{
  "model": "class-conditioned image diffusion model",
  "horizontal_flip": true,
  "arch": "dit",
  "targets": ["bulge size"],
  "cond_dropout": 0.2,
  "head_dim": 16,
  "patch_size": [8, 8],
  "width": 192,
  "positions": "learned",
  "lr": 0.0016,
  "eps": 1e-08,
  "steps": 19100,
  "lr_schedule": "cosine",
  "warmup_steps": 950,
  "weight_decay": 0.2
}
Rows from block 6 of a small class-conditioned image diffusion model, named by matrix and row number. Rows with one number belong to one neuron. Each number is 128 + 24 x the weight over its row's rms, rounded and kept within 0 to 255. All counts start at 0. Numbers have three digits each.
Before each neuron's rows are labels from the 100 images, of 14976 (inputs lightly noised), where the neuron reaches its highest value: "colour at peak" is the nearest of a few named colours to the mean colour under the peak; "strongest on" is what is common among them. Only what is clearly more common there than usual is listed. The data: telescope images of galaxies (Galaxy Zoo DECaLS).
# fc1: MLP up (model.blocks.6.mlp.fc1.weight, 768x192), inputs 96-191
# fc2: MLP down (model.blocks.6.mlp.fc2.weight, 192x768, transposed), outputs 96-191

colour at peak: brown
strongest on: shape: featured or disk; edge-on disk: no; spiral arms: yes
fc1.70:135117069145151159138130119121116137117135131148139135129133130146146156113144155123145231111144118142156123126120162128112132123117106123113150078127128100171144129117137134147161167134130130114103081136128125078119107149140111133117138117128121119102130105128123119125202138076119155123
fc2.70:126125095152133143094143102153105155132122122137144169135122106107117134118104139107137119132102111154140173151139150154107098109142093146127132108140071140144126151099143125136115146130113153147132118165122124092104094131117100153169151159143112127120138146140108163154090142114158103102

colour at peak: grey
strongest on: shape: featured or disk; edge-on disk: no; spiral arms: yes
fc1.302:149096113146126103141148133115098121164094137148118121154143120119138103118193177115165136126094142127130133101140140141134134109116063149152171155167138148145131148167135144131122144117109160118139020170109125158128134120147141113140141104154112128123120143115093084101144157159141132172
fc2.302:125101124149128115133124132110155065115094153164152126119154129145123114158108165156111133125156155104134147131089130141123145077106192143135134162102105146098108121067132157129106079146116110117164060103176117141160133100149138069122121117135092151135120120165131179088125142124118054072

colour at peak: grey; brown
strongest on: shape: featured or disk; edge-on disk: no; spiral arms: yes
fc1.178:128128098096114119068147142096153138108128126129157148107091122141130104142137108129127166130140117092127106144170125159153118181149131145123157127157135144129091145120118115161157133166100143143067086120158148147087167142114164155142115116113055125133150130140105120137170125155081130129
fc2.178:136137119135118130124139091125113120148132141135122119083170124127126146117122102126133127124104147189140130141159120087100117169148139107092115168100121121125158151146146109147075136099153131133071113150098113125177110120105093149126160121154199124137142126110119133142111137135120141133

colour at peak: grey; brown
strongest on: shape: featured or disk; edge-on disk: no; spiral arms: yes
fc1.163:158109169130123132209134130138143168132142151132152145113150117134143130147144151117131061167129128122138178149136163142139113154122199156124167126126110137111176139108128119123146127163121162140133095122131128143128139129120106167131128151154193132150156106143116116153083156148156133155
fc2.163:121098147132135137110125166069095142133127122150154098108110087124127112109132158142170090140118147165136117129108118118127101141115092138142119122156101143127094104114107097103101125077137124106119197168123156114147135133113162156139144142128073129100141176121129102135149143132087100098

colour at peak: grey; brown
strongest on: edge-on disk: no; spiral arms: yes
fc1.755:118164108114139136118155145140124146159167158133141134131153167166137099170118134134141138138123157127132141115186169110142133133150102156137187148113188157128155165142139160159129126146155127099167116123144141149166155114079163145166165163122120129151137102112141082165125156152143121121
fc2.755:157115125167125109115143109130117137134107118131111118114102167080167142079167134145121111132131114134117135181157124138121145099131170116132109090144164120147161152126149120141154177128143166161196148150133112155123098152060110128099117172143111161127100155173116064168139107179157099154

colour at peak: brown; grey
strongest on: shape: featured or disk; edge-on disk: no; spiral arms: yes
fc1.173:124171148129097135151195131097119152131104139148135127134134133124150134174152147070138121138143179073139153154166131111162115166126159141167169139150102156107136155121112123139151120098095136116082088149176129144127146168155140125121111106132146141146150146158138129131108153161125127162
fc2.173:140161140131088157120182131112131143144176149144141141120130113170128130098126154062133123131120089188166112115144132141098097151127112148146120143120081113175124155146153102125103160172143151165091111130074135104119124096141121129143157084164111132131147123110154126112143116129145123128

colour at peak: brown
strongest on: shape: featured or disk
fc1.737:106135136122114108096099132163123094126128104128107120113109098090088137100151099149159078103136122132103106142113103104114136101127087085109095125134136120131120112109120125126124111120130115142195032125108104149118107107140121093116120121108110118111098097139121080127092123164176114130
fc2.737:147102096153154111127144136187138136122121125108119139115131120133151135131064116135121110105137132142104139151151153132108115113136142105106139111124119128119137139121137136131144138112125133111205073110134139145107126138116107134091123131125136107115125125124126125136121131132211127120

colour at peak: grey; brown
strongest on: shape: featured or disk; edge-on disk: no; spiral arms: yes
fc1.499:153126127178131127169136162143137145123134128141105156150127102178146149129134150125162142115130154106121160129152124157148137118137152162142195154132159136167133134128128146156149111131135110106043103143154113141143156138106160122182156136148034133136136185140153130129132145135140136184
fc2.499:101108126116098136110139093136126134150125148131102100139123113069134125108123125134147145125134091181104095131131134122122122116131103103136140106144164099125153158143127144170106147132111114148023126105125129126147118123089103133130136137120244152133130095139145136139142157117124134110

colour at peak: grey; brown
strongest on: roundness: cigar-shaped
fc1.221:093140140109118095071121171104135127148084141146150137147147144131124136131181113116140112144130147120112125117153135124129135112139095134089152153159096113128112149134108129142119113143107153104115111116151116152135110135105125146128087113127085107131121123137144098116130139155119101124
fc2.221:110131141085142088200151106118115132121153113069129094174094140107158137155125096143116116114102144158083108125133166134121128121126125125102156129120146120126141106104155128142116138120132080139143064132101118160105153109117130149181145155099135086117096111102159108135129117141101110126

colour at peak: brown
strongest on: roundness: cigar-shaped; edge-on disk: yes
fc1.68:133136036137147166166121145170135138142141147134138145123134139120146127119171144146128207139144133127155094128134140144140128130137138151130177084135148113152127156149142154142184154139193158130146206117130148116122145127123138152148145136142147113156138134136134152146212168120172169141
fc2.68:132130026134139139113136138193121135133128137131138131142132118130124138132039124126134181128127127130145205119119129129130138139150170134129128145129114135136110141117150121121119105127101135119149092097124130088125123125140133125122131135126136129133113130133124174149030140090216138136

colour at peak: grey; brown
strongest on: shape: featured or disk; edge-on disk: no; spiral arms: yes
fc1.94:111167127107134120077081132147126140124175154145129122153173176153153100111111132102108112164125164123120135141171129133100154137152112133126148156151187147118116146114128152121095093130143176120133137113111115137121166133142120102109180102113150153177135134154133048121105137134139100106
fc2.94:123134120112117110161148136156106148125149140131100096113157110169107133136141142136129122086157147150134126130128130144169171123103138157133140105066113104165135104143094142132144120130182113142186127109134094150159119102126137154088148114115122107147120173101112126140138115168163112099

colour at peak: grey
strongest on: shape: featured or disk; edge-on disk: no; spiral arms: yes
fc1.209:170162076132120108068150128097126128145126132158131155129132140116142144155150148112151198153167119146112124189151150132120148121123155147127166151156108136119108147175170160148110125115111163149161052157105146165120174158156114103163146148136172152161136124123126092131186135165086126133
fc2.209:082146108160149131152150140088120137145138160109149121127126091155107146159095109142113164143100161121128117083096136155109110147180118108157126161096122138127147147095117152137133096149140133143171073130157078146146100107161165097132130118123046111152137134127119158145091133142102103154

colour at peak: grey; brown
strongest on: shape: featured or disk; edge-on disk: yes
fc1.377:149128085124128117190141128063157167144136129112134144147158145144130091136155125134148182143139131129114113109151165161143150122144117159133165125161122159132155157073122122127135126143124128131097097117129163157121146123083142155148155135146177143143152129141168150153169149146086121165
fc2.377:143136103152154104156124119029120158120127161136135120139131146137125162110135131170134163113136140148120114147145102086141127144123180115120102161121131114094081108147152106136122138074092130147157173164136171152116136145093135157149117155122084152135139120128146085139126141143057096100

colour at peak: brown; grey
strongest on: spiral arms: yes
fc1.662:121143128123159123140125127152137167163102088099113152150158079124141126116132117165130142161119164127140131160156118144149155153168156170125171132160138153163167145136118129149146142175110144170099069125174159131142135111157143139150152130136056133151128169192146146128147139132143142091
fc2.662:132128121134184133136113159155115154111141185093117103144095054167101146169116115188125131136124120127137124096145173120119146126150123098131150131142123125137126130138160091133128115070124124089101099152090096115118141168128111154168127137122192125129114081072136162142121137111148137152

colour at peak: grey; brown
strongest on: shape: featured or disk; spiral arms: yes
fc1.54:160175128143141114068143122068149132134129162138172128150132134167135136138122161092148165115148148154106121135169130127117155145142129129139158147116156135153137148124166134101107141125113132143084113174110158164143132150164094117152148115147122124149100112134134099143144139155055108129
fc2.54:144179084106137121157140180157157132159114118112158102154120143109144119156154156109112176121127113075149155123150136125142121128132133135120115107147105145093118134152106129142146110148136141153131122082131119129095145100188164097125126115119140133119107141135156148114066140116157103131