From a checkpoint of a small class-conditioned image diffusion model.
Data: trained on telescope images of galaxies (Galaxy Zoo DECaLS), 88335 training examples, 13.8 epochs.
Rows from block 2 of a small class-conditioned image diffusion model, named by matrix and row number. Rows with one number belong to one neuron. Each number is 500 + 25 x the weight over its row's rms, rounded and kept within 0 to 999. All counts start at 0. Numbers have three digits each.
After each neuron's rows are labels from the 100 images, of 14976 (inputs lightly noised), where the neuron reaches its highest value: "peak at" is the part of the image that holds the peak. Only what is clearly more common there than usual is listed. The data: telescope images of galaxies (Galaxy Zoo DECaLS).
# fc1: MLP up (model.blocks.2.mlp.fc1.weight, 768x192), inputs 39-77
# fc2: MLP down (model.blocks.2.mlp.fc2.weight, 192x768, transposed), outputs 39-77

fc1.265:484528443506485536532522469537491488481512509460480471547520486471540515512513487506503505461459456503533518511512533
fc2.265:499482455505520503558492465546486498531516514468482514563505449532521508484530486512505490458505460519515499458486534
peak at: top centre

fc1.593:472508458506487507523424509515542518475483512448477472541547506481465507496469502526506490457506456505508454498524512
fc2.593:464513485497477516498545555507520492510520494491571496484528512531481512499487512504560473495528537485475506509501504
peak at: top centre; top left

fc1.76:505458506476507485480533501483501474509506488521508554515513504476511515527501474432487477473500490483510456544473520
fc2.76:499454497498491538485477495480506500483545482513512436524489507514529523483490475433478465474518501468520468463483522
peak at: top right

fc1.644:479473513514527509488527502449508521507492472477491475512509433448494494513510493502505512521500490495490482497530488
fc2.644:486478521497464475489474500445516474473513470476499520511477443553503521497516503502502505520518494507486463496548494
peak at: top left

fc1.336:502494528498514511490479533548528505510469521508508522511499527453549500507493478476487499472488501492468487466504521
fc2.336:493514517508489487485517529551526500485469524515499480515510523558550503487496466473478494474477509492472492527498518
peak at: top centre

fc1.393:547469450488483556461482526498478564529541493505518482450517502481495500529493544456481480519525514541477530510488502
fc2.393:547493467509517493472515507490449480481536457508536523462490471533505482479514539486509483511510503493448529477488520
peak at: bottom centre

fc1.84:486447490473472511498431493510488499520466513456494509500526543519506439485491526531475498469551533491479497485498486
fc2.84:515497532556484502489443496540495435491513509504511503506509479464476526537507539515496527465489476498498483496475539
peak at: centre

fc1.684:490500482501509498513505459521449518467523496545488487491513498470532523478532532470480473511502501543480504492445487
fc2.684:522493476532494511497494469516447474510510493528467505483533464517543520545539537498467502474470524537494499535458480
peak at: centre

fc1.43:504471485527525467504506540527473509498514504537502527494505494471520499502510518543496534470498514479512483482478543
fc2.43:501504492501508480487525502464509531500525516506508519430434490496497501489477494489507491500485549501487539490541436
peak at: bottom centre; middle left

fc1.564:557490510482492513480466494481483488484493427478571506434514483497490521497512479472523505526506560505483537526494504
fc2.564:525476486527499496438513512501506575494506475500473482496393500492495504461512514495490511514505496498516495490500520
peak at: middle right; bottom right

fc1.185:506509480498474477467505488474498528482472484473514524480535523496506505556506524506498492508468516509463483496476499
fc2.185:445492474511456526457475460544442471490535497542493471481499493504476518478519492539496509466521556504511514490500524
peak at: bottom right

fc1.560:504525486498472498575510497476477515508504480492525525500546505523482486493517498461471487445516523534486502520510489
fc2.560:507513529489534521540469554482508520497509460534541502490486574499491506519546492493488514493518514480472481477507487
peak at: centre

fc1.309:523485490542460497465506537520458501532491486494507537442515496510521476533487449497477501504505547487515528460488499
fc2.309:532547484489534479493497550531466514469511512526507492436471499498540493460493440472488516516478563499490521537470490
peak at: bottom centre

fc1.59:544493509500499503528520506483499546466511503501515498545547490461520487507523535496474516452500444489506496510523503
fc2.59:559490496532512491539498484482481429552509495514495477587521473554502508463564532498461476485489404506502503491508509
peak at: top centre

fc1.3:477488508491522451491495493559529428500493485520474532497511474522444456509478503516531495492506512523524488489491486
fc2.3:492518506477496527497492496534501555520478475567475461522479484487451500475456507483566532489521491532524493518499515
peak at: bottom right

fc1.454:493492459405458472480550459495524483487542502504505431515515557473501500495497472512469502457494503500475460507504492
fc2.454:495518519512496471502447472526550515515449520520506478522512511553517479481474520496491531466461485480521534502449497
peak at: top right

fc1.690:479509492471509471461542513474517588511552505531513538477510503504507515539517493527486530506492512499476510523508533
fc2.690:476485474463480496497510478525485516462490551473450478524464560477502509468500486499477480509461493497487478477478500
peak at: bottom right

fc1.223:515491479526502514504511536515499495512504488517526484494508492531513527501529489477502451494473505530489526499506500
fc2.223:485506507525452561480510526479552505563456496541513482492512499507523479479484526425484485492514479521503487492520505
peak at: bottom right

fc1.133:520507498501485467514504481457486503496528470494500494490509481539477480490484503512499479514459496492548504536546510
fc2.133:492479483509468480501498523551525504489472532522512508506509510535514534470508523491525526470540508510472490534463492
peak at: bottom right

fc1.70:494512501512510527497490518446531495489529488520502491504518504464504502516501486517478511500510494491477493434496515
fc2.70:491488501494520557493522497526478493504482468529500459511496517503497501476528477518560485515453470456515559509517491
peak at: middle right

fc1.233:515457529454543477465496524496490477535542469521476528441527503579442530514445517486483512496500534503507478536487553
fc2.233:494510498513491489464496538491464540499538507517467528456503490472525484489458526461520500508497535456455496512484530
peak at: bottom centre

fc1.742:508499524526492542534515467465515514503462499524489535491505520489510478514513503456493514507468492505558508482497509
fc2.742:502500526532530508519493490467534467476428503536486504507538563499498515495519461480481539520494502495548554503514487
peak at: top centre

fc1.749:491521487475508500472484512492513463541481504469506529457550489478497526485480494519473494476487540537461500540511470
fc2.749:523494486496505526483490493497495540510505473467481499513517464486531503460493495480489467504480490509453473515510471
peak at: bottom centre

fc1.700:495527519504507524503443510479492500504463528567500488515503510454532502502497483505547539471492503553494502533523520
fc2.700:488501487525484499501520525510512487493475523550515531495504502486528514486510529494527488508435502501526479455498484
peak at: top left

fc1.290:475512491544459513509444551536519494528480507503489506464526529575436510490488484494526465497476538517505482493491530
fc2.290:489521488466553508529500485523497480474476533488502494475517495529452471507510485485519467500528485494489449471497501
peak at: bottom centre; centre

fc1.737:504503483509502511511514503522492498497469517472460540545539493551523507500516526506525497535509448516507507535525486
fc2.737:509497490528502537533511500495517541528485548469507574537464526486503517530486537528506463479486473507504483565517520
peak at: top centre

fc1.369:482495487445489518500472459499519508471500431482567484447550475516472509513525490496512488490512549489484549512495502
fc2.369:494483480522512495480542520494503457507527436496509503471456491548512526470529508494525499473524489525484508491482512
peak at: middle right

fc1.537:490482496518478472512484470470512473467514508508534475514530465495488493459506504530498456482512475491536473528472517
fc2.537:549499555503488490551494526489510446501494498482510504539542514494510489550533513495476496535497516512534520503524497
peak at: centre

fc1.580:518514495521480512552499483509523424432514476468530540556568505482461541502525507497500483512544454531501521519520482
fc2.580:520519520513504493582474491493518495567471494530566505566516528470514458527527489496511513511484473479512510535486493
peak at: centre

fc1.376:508531514496461504552526520494506499460502530508465511608540530511485496479547502476530507490467398504538505495525479
fc2.376:498485493494496501546479515500493504533510497505422523627411498501505490506523499500498516484499389491540513466502517
peak at: top centre

fc1.627:511500509526533495520492490503466485517489510503498514493524488513504498519494465491486493522537514470506529514502492
fc2.627:542521483528475519520488517469506503496504509510453494593518493489504493428505497490493502504478440460523533534489512
peak at: bottom right

fc1.507:516512502499457459491492486466513552486452498505456495528551500519493453489474491517525493505503468507517523465514510
fc2.507:501500550519486508502501514505483457459528502527414501541481501462495465523479481485495531496535457543482484530553502
peak at: top centre; top left

fc1.254:507529497499515472468501541479471509508525498486491498467526465487482530546481505497512435523543528485506529503513493
fc2.254:485484450501522473466503525502543502478478492483499493483486504513563487468492485508496488551546518496440450476522514
peak at: bottom right

fc1.477:502523495511516517509502480475501502448537428473573483494547494496484512516533504514470514475511506494518486512458525
fc2.477:495500523500491510494527470555481517549555466524540499517439533491508495488503544514458512472477534504492491497501530
peak at: middle right

fc1.594:531496503499494501578506513512490473413491445485534499604512498506494496485578488502491499505498416496487496490487483
fc2.594:576512462481487473509502475515487453520516486491517513548390486491496515479562491512487486488507437482497491484484500
peak at: top centre

fc1.216:547496529527500499471526523510487486484452474529523481490510525485517493499513499498504543527494509492494460468474506
fc2.216:563494548505505506456482535501515528479456493518519491492447487506462444502502496514503528509522488476486509490527498
peak at: bottom right; middle right

fc1.677:513487518464489464485430487499479513455516480502519467483538481535504500523506500499500454458492515503506503500551482
fc2.677:483472506526498472510514496449505456491518467517464501478531496516519509473509507522544508498480505531495526493530471
peak at: middle right

fc1.335:479478486507520508493534487511469481512496516494505471500508511496562470482508557449542501488509500507510516493468476
fc2.335:504508504506519516515505508490514489527502486522518478497505491501432524489475468542461506528474505514501504496506509
peak at: bottom centre; bottom left

fc1.633:490440486473497510494560487462479504499524514569479501510513540453513471527483515477525535506499486516499473522528503
fc2.633:492436472520499490503441500487491488494528526544483513519496512537498454493498509458515563533501473520482487468543504
peak at: top left

fc1.673:504460462505492490482482530470512503475479467478511510483516541514514506524548491537493505489516503526485521443493463
fc2.673:496471474501502486469537512480522489526501471473499497472482549451517488482547485548488508496510518530480527542498475
peak at: middle right

fc1.379:530467460484495523478428508495504531493525505469472468470532498497519498503497535517493482472508503499490512504481498
fc2.379:497508463520495500514532496509524460483536519502436534510484484543525523473484497508516507474487513507483517473497515
peak at: bottom right

fc1.344:473486472476492495538507530505501520498508480504542468470551487500493475463504513525478493484481532494494480483495518
fc2.344:450511466514513504538495487482489432520525469509529505464528503510513515529521498501491480482485551511517503499503485
peak at: centre

fc1.586:510547520468507484501484479515510484501490481448485534523509508504507561519500490490515461492509477451488521469516532
fc2.586:502531512528481511486518487512515511491474498443490483520493509502522571478511490503509446503511484469479531526516535
peak at: top centre

fc1.486:514497510490501522479522532515517468482474430502535495453538495518478505512491503454481472516504540510463513471470505
fc2.486:521496510471496493473521539481462554530504450484521484460425502471480480468478507528502497511515535487493538504535498
peak at: middle right; bottom right

fc1.693:518502454517499496545483497497483465510503501481504535492520495457484520488523472481514497459532504519513502529525516
fc2.693:495529434486510500530509506515495559479505514494511487496504519521496510480524508492490517462522500510485505478518525
peak at: centre

fc1.736:516522514485440479522507495472484473466477446518554511504540521436504516514549501452482501529490490510521491508525508
fc2.736:484523524518521537512487526476523511529459454509480488517493550531512503505544521455492525524488484501521492505527519
peak at: middle right

fc1.399:504495508507479473457487510459473498525523509506503510463544514470505484480477512535486533488483538512485515541492502
fc2.399:533461505483496481463509477510488416476498512463501516465484500471512510499476516550467529462505549538488469484491477
peak at: bottom centre; bottom left

fc1.730:522478469512553513486529515511491523507481494504533481450528520491502451499486531532507539522507553489490536471508495
fc2.730:517528494503490484419512515496506460438502499489538500389449500481489487485502487510486541502497604498472500475509509
peak at: bottom centre

fc1.745:482522494531503502507496524487511557511498557481459503557503547517485504525503482495481486490483446516459508531502490
fc2.745:437490476474513517452543506502488538526476447530504482464444503499505501441506486493509510507514534543508491497503534
peak at: top left

fc1.636:498489505498538531506516521511470474506560488504484494501509568489522488507497532491517526559450493507544514510472546
fc2.636:499510505508557544511524470486517488506440499502513497516490419500491499495511485514469489434543494494449487521525446
peak at: top right

fc1.125:492501502511517498510497492491521491503505487501483526485512513517501503530503485512519561538516484452502475477515487
fc2.125:504530475510507491502498512524502500489478515516519525531507509523513483502480500499484430469482507536504537495510490
peak at: top left

fc1.237:489494522530475512505494498532449506499442477513502487504511524485477474494488542543477487506526487488480502446506500
fc2.237:496518523500511506505497445493479471510465470490489513509505530547457479490466477506480481494502470499533498532465543
peak at: middle right

fc1.111:525502523470516504485510541484515512485473452533544474462507508539519506488492492504547518533495531479514499528531491
fc2.111:541515523487500509497440497518507554510489472468482485544442508490467474540490508499501479500516468489495500522506460
peak at: middle right

fc1.640:519525501470528501471458493484475562500506513505523493486522500516504481483538539492484494508479506496491504459505515
fc2.640:590503502516501483482494468483489436518488469499553489475488498485527507488549502505465500515487500520513512519486502
peak at: centre

fc1.686:493486521459467490511487472492461498466479458456539491504549465485457491495517479469501487502475499504502471523527478
fc2.686:499456559551531505506526497532478456466515526483457515527512471502508499523499521503516515544500458507515498480518520
peak at: middle right; centre

fc1.58:497519487491546472492492514532498471512507502531490486491509507545511521492476533532470524487514521511490469508502482
fc2.58:511497510500483507447502499467503521565535495487478532454512507485541491538502532525469474454498576488503515493482491
peak at: bottom centre

fc1.180:527500521509513518526524484486480492469514427491515509504544537481491513487534536448499518522506484522456500472472504
fc2.180:552508473485510501518497535495502517542483445514551511502433508492518510517558486503487511529498496488518544482500510
peak at: middle right

fc1.685:512492533453471500502520488468484481503487473528491465484541511472499471490498536493480496494510504502466507470505489
fc2.685:503478507520515466505506485470483541485502504547486516495526531488512474521469519515481520463502518509493508502487480
peak at: centre

fc1.722:493456496502485492525469493493534482485493505449502508508505484508506532533511494484533513544518513505530485513476540
fc2.722:499468510499510490528547502478536510516490502457501486514504492508494536473509492489537507541515516496547491484490549
peak at: bottom right

fc1.657:512527514512519507504509529537516498485488538492535509529564493535498500487472471504524477486520472455484541515468493
fc2.657:549502526478520512449528505525525466510466491501500507509475488465503491480493469537511522490482525413521497493547485
peak at: centre

fc1.222:521499460532490553479467469511500512502518495468502523500509467403493506503476488482503508486535504518498532486510480
fc2.222:488539478503524497511500548479461501507454522489502550495471479477490481471514472537522479517448517527474464482488480
peak at: bottom right

fc1.688:511496498529508479452505497494502552530499505504496510473529529503514488516494489514515523498521526467509494460483483
fc2.688:448499546445490508450503504487487457459478513529508516474532511490493481532506531519499538534489510503491505494495499
peak at: centre

fc1.511:452510514516473516521479509473482490488479537498495486501543446480496518506466501477486459505506507498531506524506510
fc2.511:584521515479486499520524457538486452506525506473538477506529493504496525497482480508537510487488501525464495512502506
peak at: centre

fc1.154:510470496512521519498529504505503485494468514509502500486512481471473511506497550499492502472531517515478552482502489
fc2.154:507530482505530485499522505461489505498491498535505517459452495473518517510500495504474469483467544491531460480500489
peak at: bottom centre; bottom right

fc1.42:455479502472473471531462463504519563477481509502531429541559497479495494496537497478543518535512468465505503479485508
fc2.42:415498489516493496524540514507523434515518540467550505539510530493516498520552479505485497496486493488488490474530494
peak at: top centre; top right

fc1.518:484468529504480474546512485490470512446542477504504530566533504485549478489532492538482507470453442524448483501495506
fc2.518:508498492485498475577498496505460470573523465518466500616462488499521514481544481518496478468504416502481514484496514
peak at: top centre

fc1.637:524528498467489530500534533499491509503463491516516511498507458468495517536507532502491531489531506513468508500477520
fc2.637:486484473491491557474495438524487515526511468507512481494484521533487491514481462496530523510476507471552501459492515
peak at: bottom right

fc1.261:488533475468529477501501449526484505484520507572504458494515565542501541506490486511458514456506497496507472477473531
fc2.261:512469478465459545492500462485508492504515464514491541502489503522485460486486533525477499497480514519472511496489516
peak at: bottom right

fc1.91:471525469476476498533445555537515515496530522512558477493558495504482509484469551512522506495487520462466488479486479
fc2.91:517515460507510514520516514551500471559509524469589489527493463495473512466480508484545498468538486519494488503508507
peak at: centre

fc1.82:509526512441470507503512526546500488487530501472507517513503457488510510499474469501538496495490462501515460522477524
fc2.82:507506505554539498511484522554498481511534507483506496511521476522476507500460492506544518498526473478500473447460530
peak at: top right

fc1.22:493466504488443413520436520502481484507484512459488482508510498497507426499499528429518523508510500518504499520516498
fc2.22:497530506478435422471440512511509501512526481525504487491491527479497571496488491553482491507483474468492518515480514
peak at: top right

fc1.706:499490457520482535496484487494529497511469511499515494506506512489493527513501511501541522478503490534496531472523521
fc2.706:492534530542447520526499535533494495493518522475492456492462495481507453510496494488483484534521495481526455473479501
peak at: top left; middle left

fc1.590:515486490511476473481480497479515514495561495474516505481512498512535469525514503564490447490509514484521487513471484
fc2.590:505503483493524502476513524494481475502537471505507491474496510484513465481505511509479484490489511497442500504504500
peak at: bottom right

fc1.219:518531496509477511478478528493536506479528497434520503482525463487478486494491564501487524501496512477428486492515541
fc2.219:523508504490501499509504468519512523514517498476502508477487542507464493531517488479496470492499523498519515514495503
peak at: centre

fc1.536:497493535504470465456508504500479510499512462534509514445555529534515476474452504556509531514475556518509492483488504
fc2.536:533474520507515516438476479458488515461515449488444506406491510487487503505431492525481520484497604518510481482476511
peak at: bottom centre

fc1.498:513516516516472515507501529479495478501545521510512528489506494523497442506504503467541514502496498508475484490531496
fc2.498:517490519514520521510505549477440506480519515496538506502524475469506486492508497494531514515508488499497520541492469
peak at: bottom centre; bottom left

fc1.663:478493518501511461508493567532529489525527497488486502490509514489502491523521469475527523507500508468485493458507499
fc2.663:493474483470529495497497469484476496512493519506506471492506521470531496488490573512509515497512519528485504482500485
peak at: bottom centre; bottom left

fc1.92:515513497500476508512538477521485472479478519523465503540525516528474510539534497524517536548491464526483518438506494
fc2.92:515526470480557460516449506526516496520486528498476497541477514467445508469548502529504525526475474517484489523491501
peak at: top centre

fc1.209:486542493502509512486527512514470509518509501543504492496509525486495454496495521524461471466487481492470530484524467
fc2.209:494488506502509544502477468520519493525487495477505518497517481487515537474508501480504532525525521521491465507455513
peak at: top left

fc1.540:509439509509534516464495458533475512517504488481496519465520488499518465518470479506509527495483529488470516491508508
fc2.540:510491479505474508465492528483502494493533461511491476473483513516502501470522557510491504446514522502482494514524535
peak at: bottom centre

fc1.311:530500490483504462556510551511489494434501497503471543532589494510468482514504496482483506507538438511484514502505505
fc2.311:498504498518494507521465491491517461505471495517490532515482548544469505509469495465477562505503486502452476535524515
peak at: top centre

fc1.214:490519459540486510462502507466512492530506495492480472462545516501474553544478482524502465497483527507497503525458505
fc2.214:505475493492485519549477450503446489550527491499515525572508467510488514502503508548507494463511439496519473464475509
peak at: bottom right; bottom left

fc1.626:495512496490524469498549474492527501478509498476504516481509490462488493504530528468451518504491499503541468547481505
fc2.626:488514508507454531500455484515497490531500505472501486484495477523473477508536520472459518488507494486523481415515536
peak at: bottom right

fc1.353:487490504506531469484532509487531524506488517494539496498609481466514444511494507528541493533510527496508473487497509
fc2.353:483475506494488500468512482507485482511495509476556497493500496517468484517500507509508479488504506516523479506516471
peak at: centre

fc1.442:476506468504510442516448508516464495496507477475513495514504486506534468510496507451456460486489486542535475491494560
fc2.442:471497516432499531553532483458497488515526461537519533499495488513485481485530515518452491504540482486478466562539422
peak at: top centre

fc1.316:491466528497499481481486493472483491485553509487521476490502490522464515509508528492499538515517506481465508514469527
fc2.316:498452522498503509468508499480465500517558516491521515499503478476459516499525512506483531500491501510484516454474524
peak at: bottom right

fc1.566:502533482504497490436505516501499450563495541503460505411555487486450479475440476523485496524494561479463495501457491
fc2.566:489520486474508510463514542532497536437498514495455523420446476482476502501412520492540511473515575488504518502498519
peak at: bottom centre

fc1.520:529494504522509480525491503518490440522467501441481463483555490521495521489499471433490517552495503503504504492514470
fc2.520:486495509504508493489531496472510551442492546512477522468560469504505493523463471510507509495514522514513505502537496
peak at: centre

fc1.212:504535497483524535519504456501548480509439500503504500493503513491542482489517453477526517494496507483568504480528453
fc2.212:511527503523484469523493452497538506494445500504503501489517503493548490515527473508530501492495508480570493518537469
peak at: bottom right; middle right

fc1.351:506465546511510522453487499474474487537494513505450504473547516494500465425475480498497506504489536508497526476493473
fc2.351:465502513488498492524523497519493497453490531497475494481498501490505501583455503511515505510505531504492494505503493
peak at: centre

fc1.682:508510522489503496466493480541499527507561503503468478493569546507517525447489500534513532485491497496469500495475533
fc2.682:523500532505521496512475503509488440481499521511494515506534491490504506601506514478487501491502497479493505490513490
peak at: centre

fc1.616:503472511516451507473481512473471478466469462500507514496528495494519477534505471524526462498511508492552452494485502
fc2.616:501498495513520516495478509502486512506499472521503479489505485523493514488527516504527533476534478514479540550531538
peak at: bottom right; middle right

fc1.446:486474529535504462508500522526467474490523482472521497503523493492496496493511511509514470486510509500522495488536455
fc2.446:477512553538491533485473475492489516544472468464512505502505523518515489492510499491479512506477474475538458535486506
peak at: middle right

fc1.505:500504500508504506540478489504520526495486505518522458516535505480464506497506487487498474519505489479501455504514509
fc2.505:514516485487517527543505495512506452483519511534491518497521520465514514526503471485555480488508500486489474493486522
peak at: centre

fc1.366:489485499495500516506482484491490474488472503496508493474506514485466544484522519473450530534474504523455509481489537
fc2.366:497479497522530507477505507492468496504536490507504541439499475489494481544517507515433507509496494538505517500480493
peak at: bottom centre

fc1.197:483499464528479516484469517528496527499528460495562473437562467478508505495497511476500523466485552529460484545520474
fc2.197:496517459465507480521546533521521463498527489500503505503511485522502504475507492491483523468508516520489507477510507
peak at: middle right

fc1.151:514495490489511482476487506494534493536491516601463509470535531499540488489472519516474500471504511496493496506494498
fc2.151:465506535501541524508474493476490468443493502486443500456480470559495513503511498514498510512497543523520476480512490
peak at: centre

fc1.27:479529491459478522509517493544505477474484502464503493508510506501547506519473471468532498490483495500508476535510430
fc2.27:499510504525443508494490515464486495490506478484505503542512449513582542536484526515517567493477524513465505517497476
peak at: top right

fc1.595:517531492527525477442471526515518522510488494460520495424541509485491508471435473497514523462484571523510481547484514
fc2.595:536485492497503546434517479526467476457525504503483480416487503480502473501450524526503494497521567500481505519495511
peak at: bottom centre

fc1.723:498486491483501507520497547514467517465514491524469487576536481439507508545538519501500474495468434459503504498497536
fc2.723:487505491455535500475535574497505496522501489476452478555464514493493480447528475481480502507462437488503483504563488
peak at: top centre

fc1.104:456537479491514516536495536493525445447512453493535504539557487515498496526564512517483481472482468494472524504523479
fc2.104:487499527495520517469508527504490525477453507500433479490500518475494472500476492523475533496483513517500484489533510
peak at: middle right

fc1.255:495486498514516474489491519462472496480473474510515477520527527511511506527515514485491477512475491513518528514494521
fc2.255:495512466500479478463541515510474510514496482523506456496479536512539458477497479475444519510484502492528506487490516
peak at: top right; middle right

fc1.651:482550485436485494470532478511486491523483497488491514491509486495503451494493502484483482523524480527462490489532493
fc2.651:478529490570518501479466492505473490488488490526497483484535494529531471533493499484464484515540477527491524523521487
peak at: bottom right

fc1.126:561494515467503520492500499514488517497497455516473509484542496521490506501497485494545488504525504514527525498497515
fc2.126:601501514482494482486518540515500506484489457537480459457518497484493483519494490500524522497512503527474510499508510
peak at: centre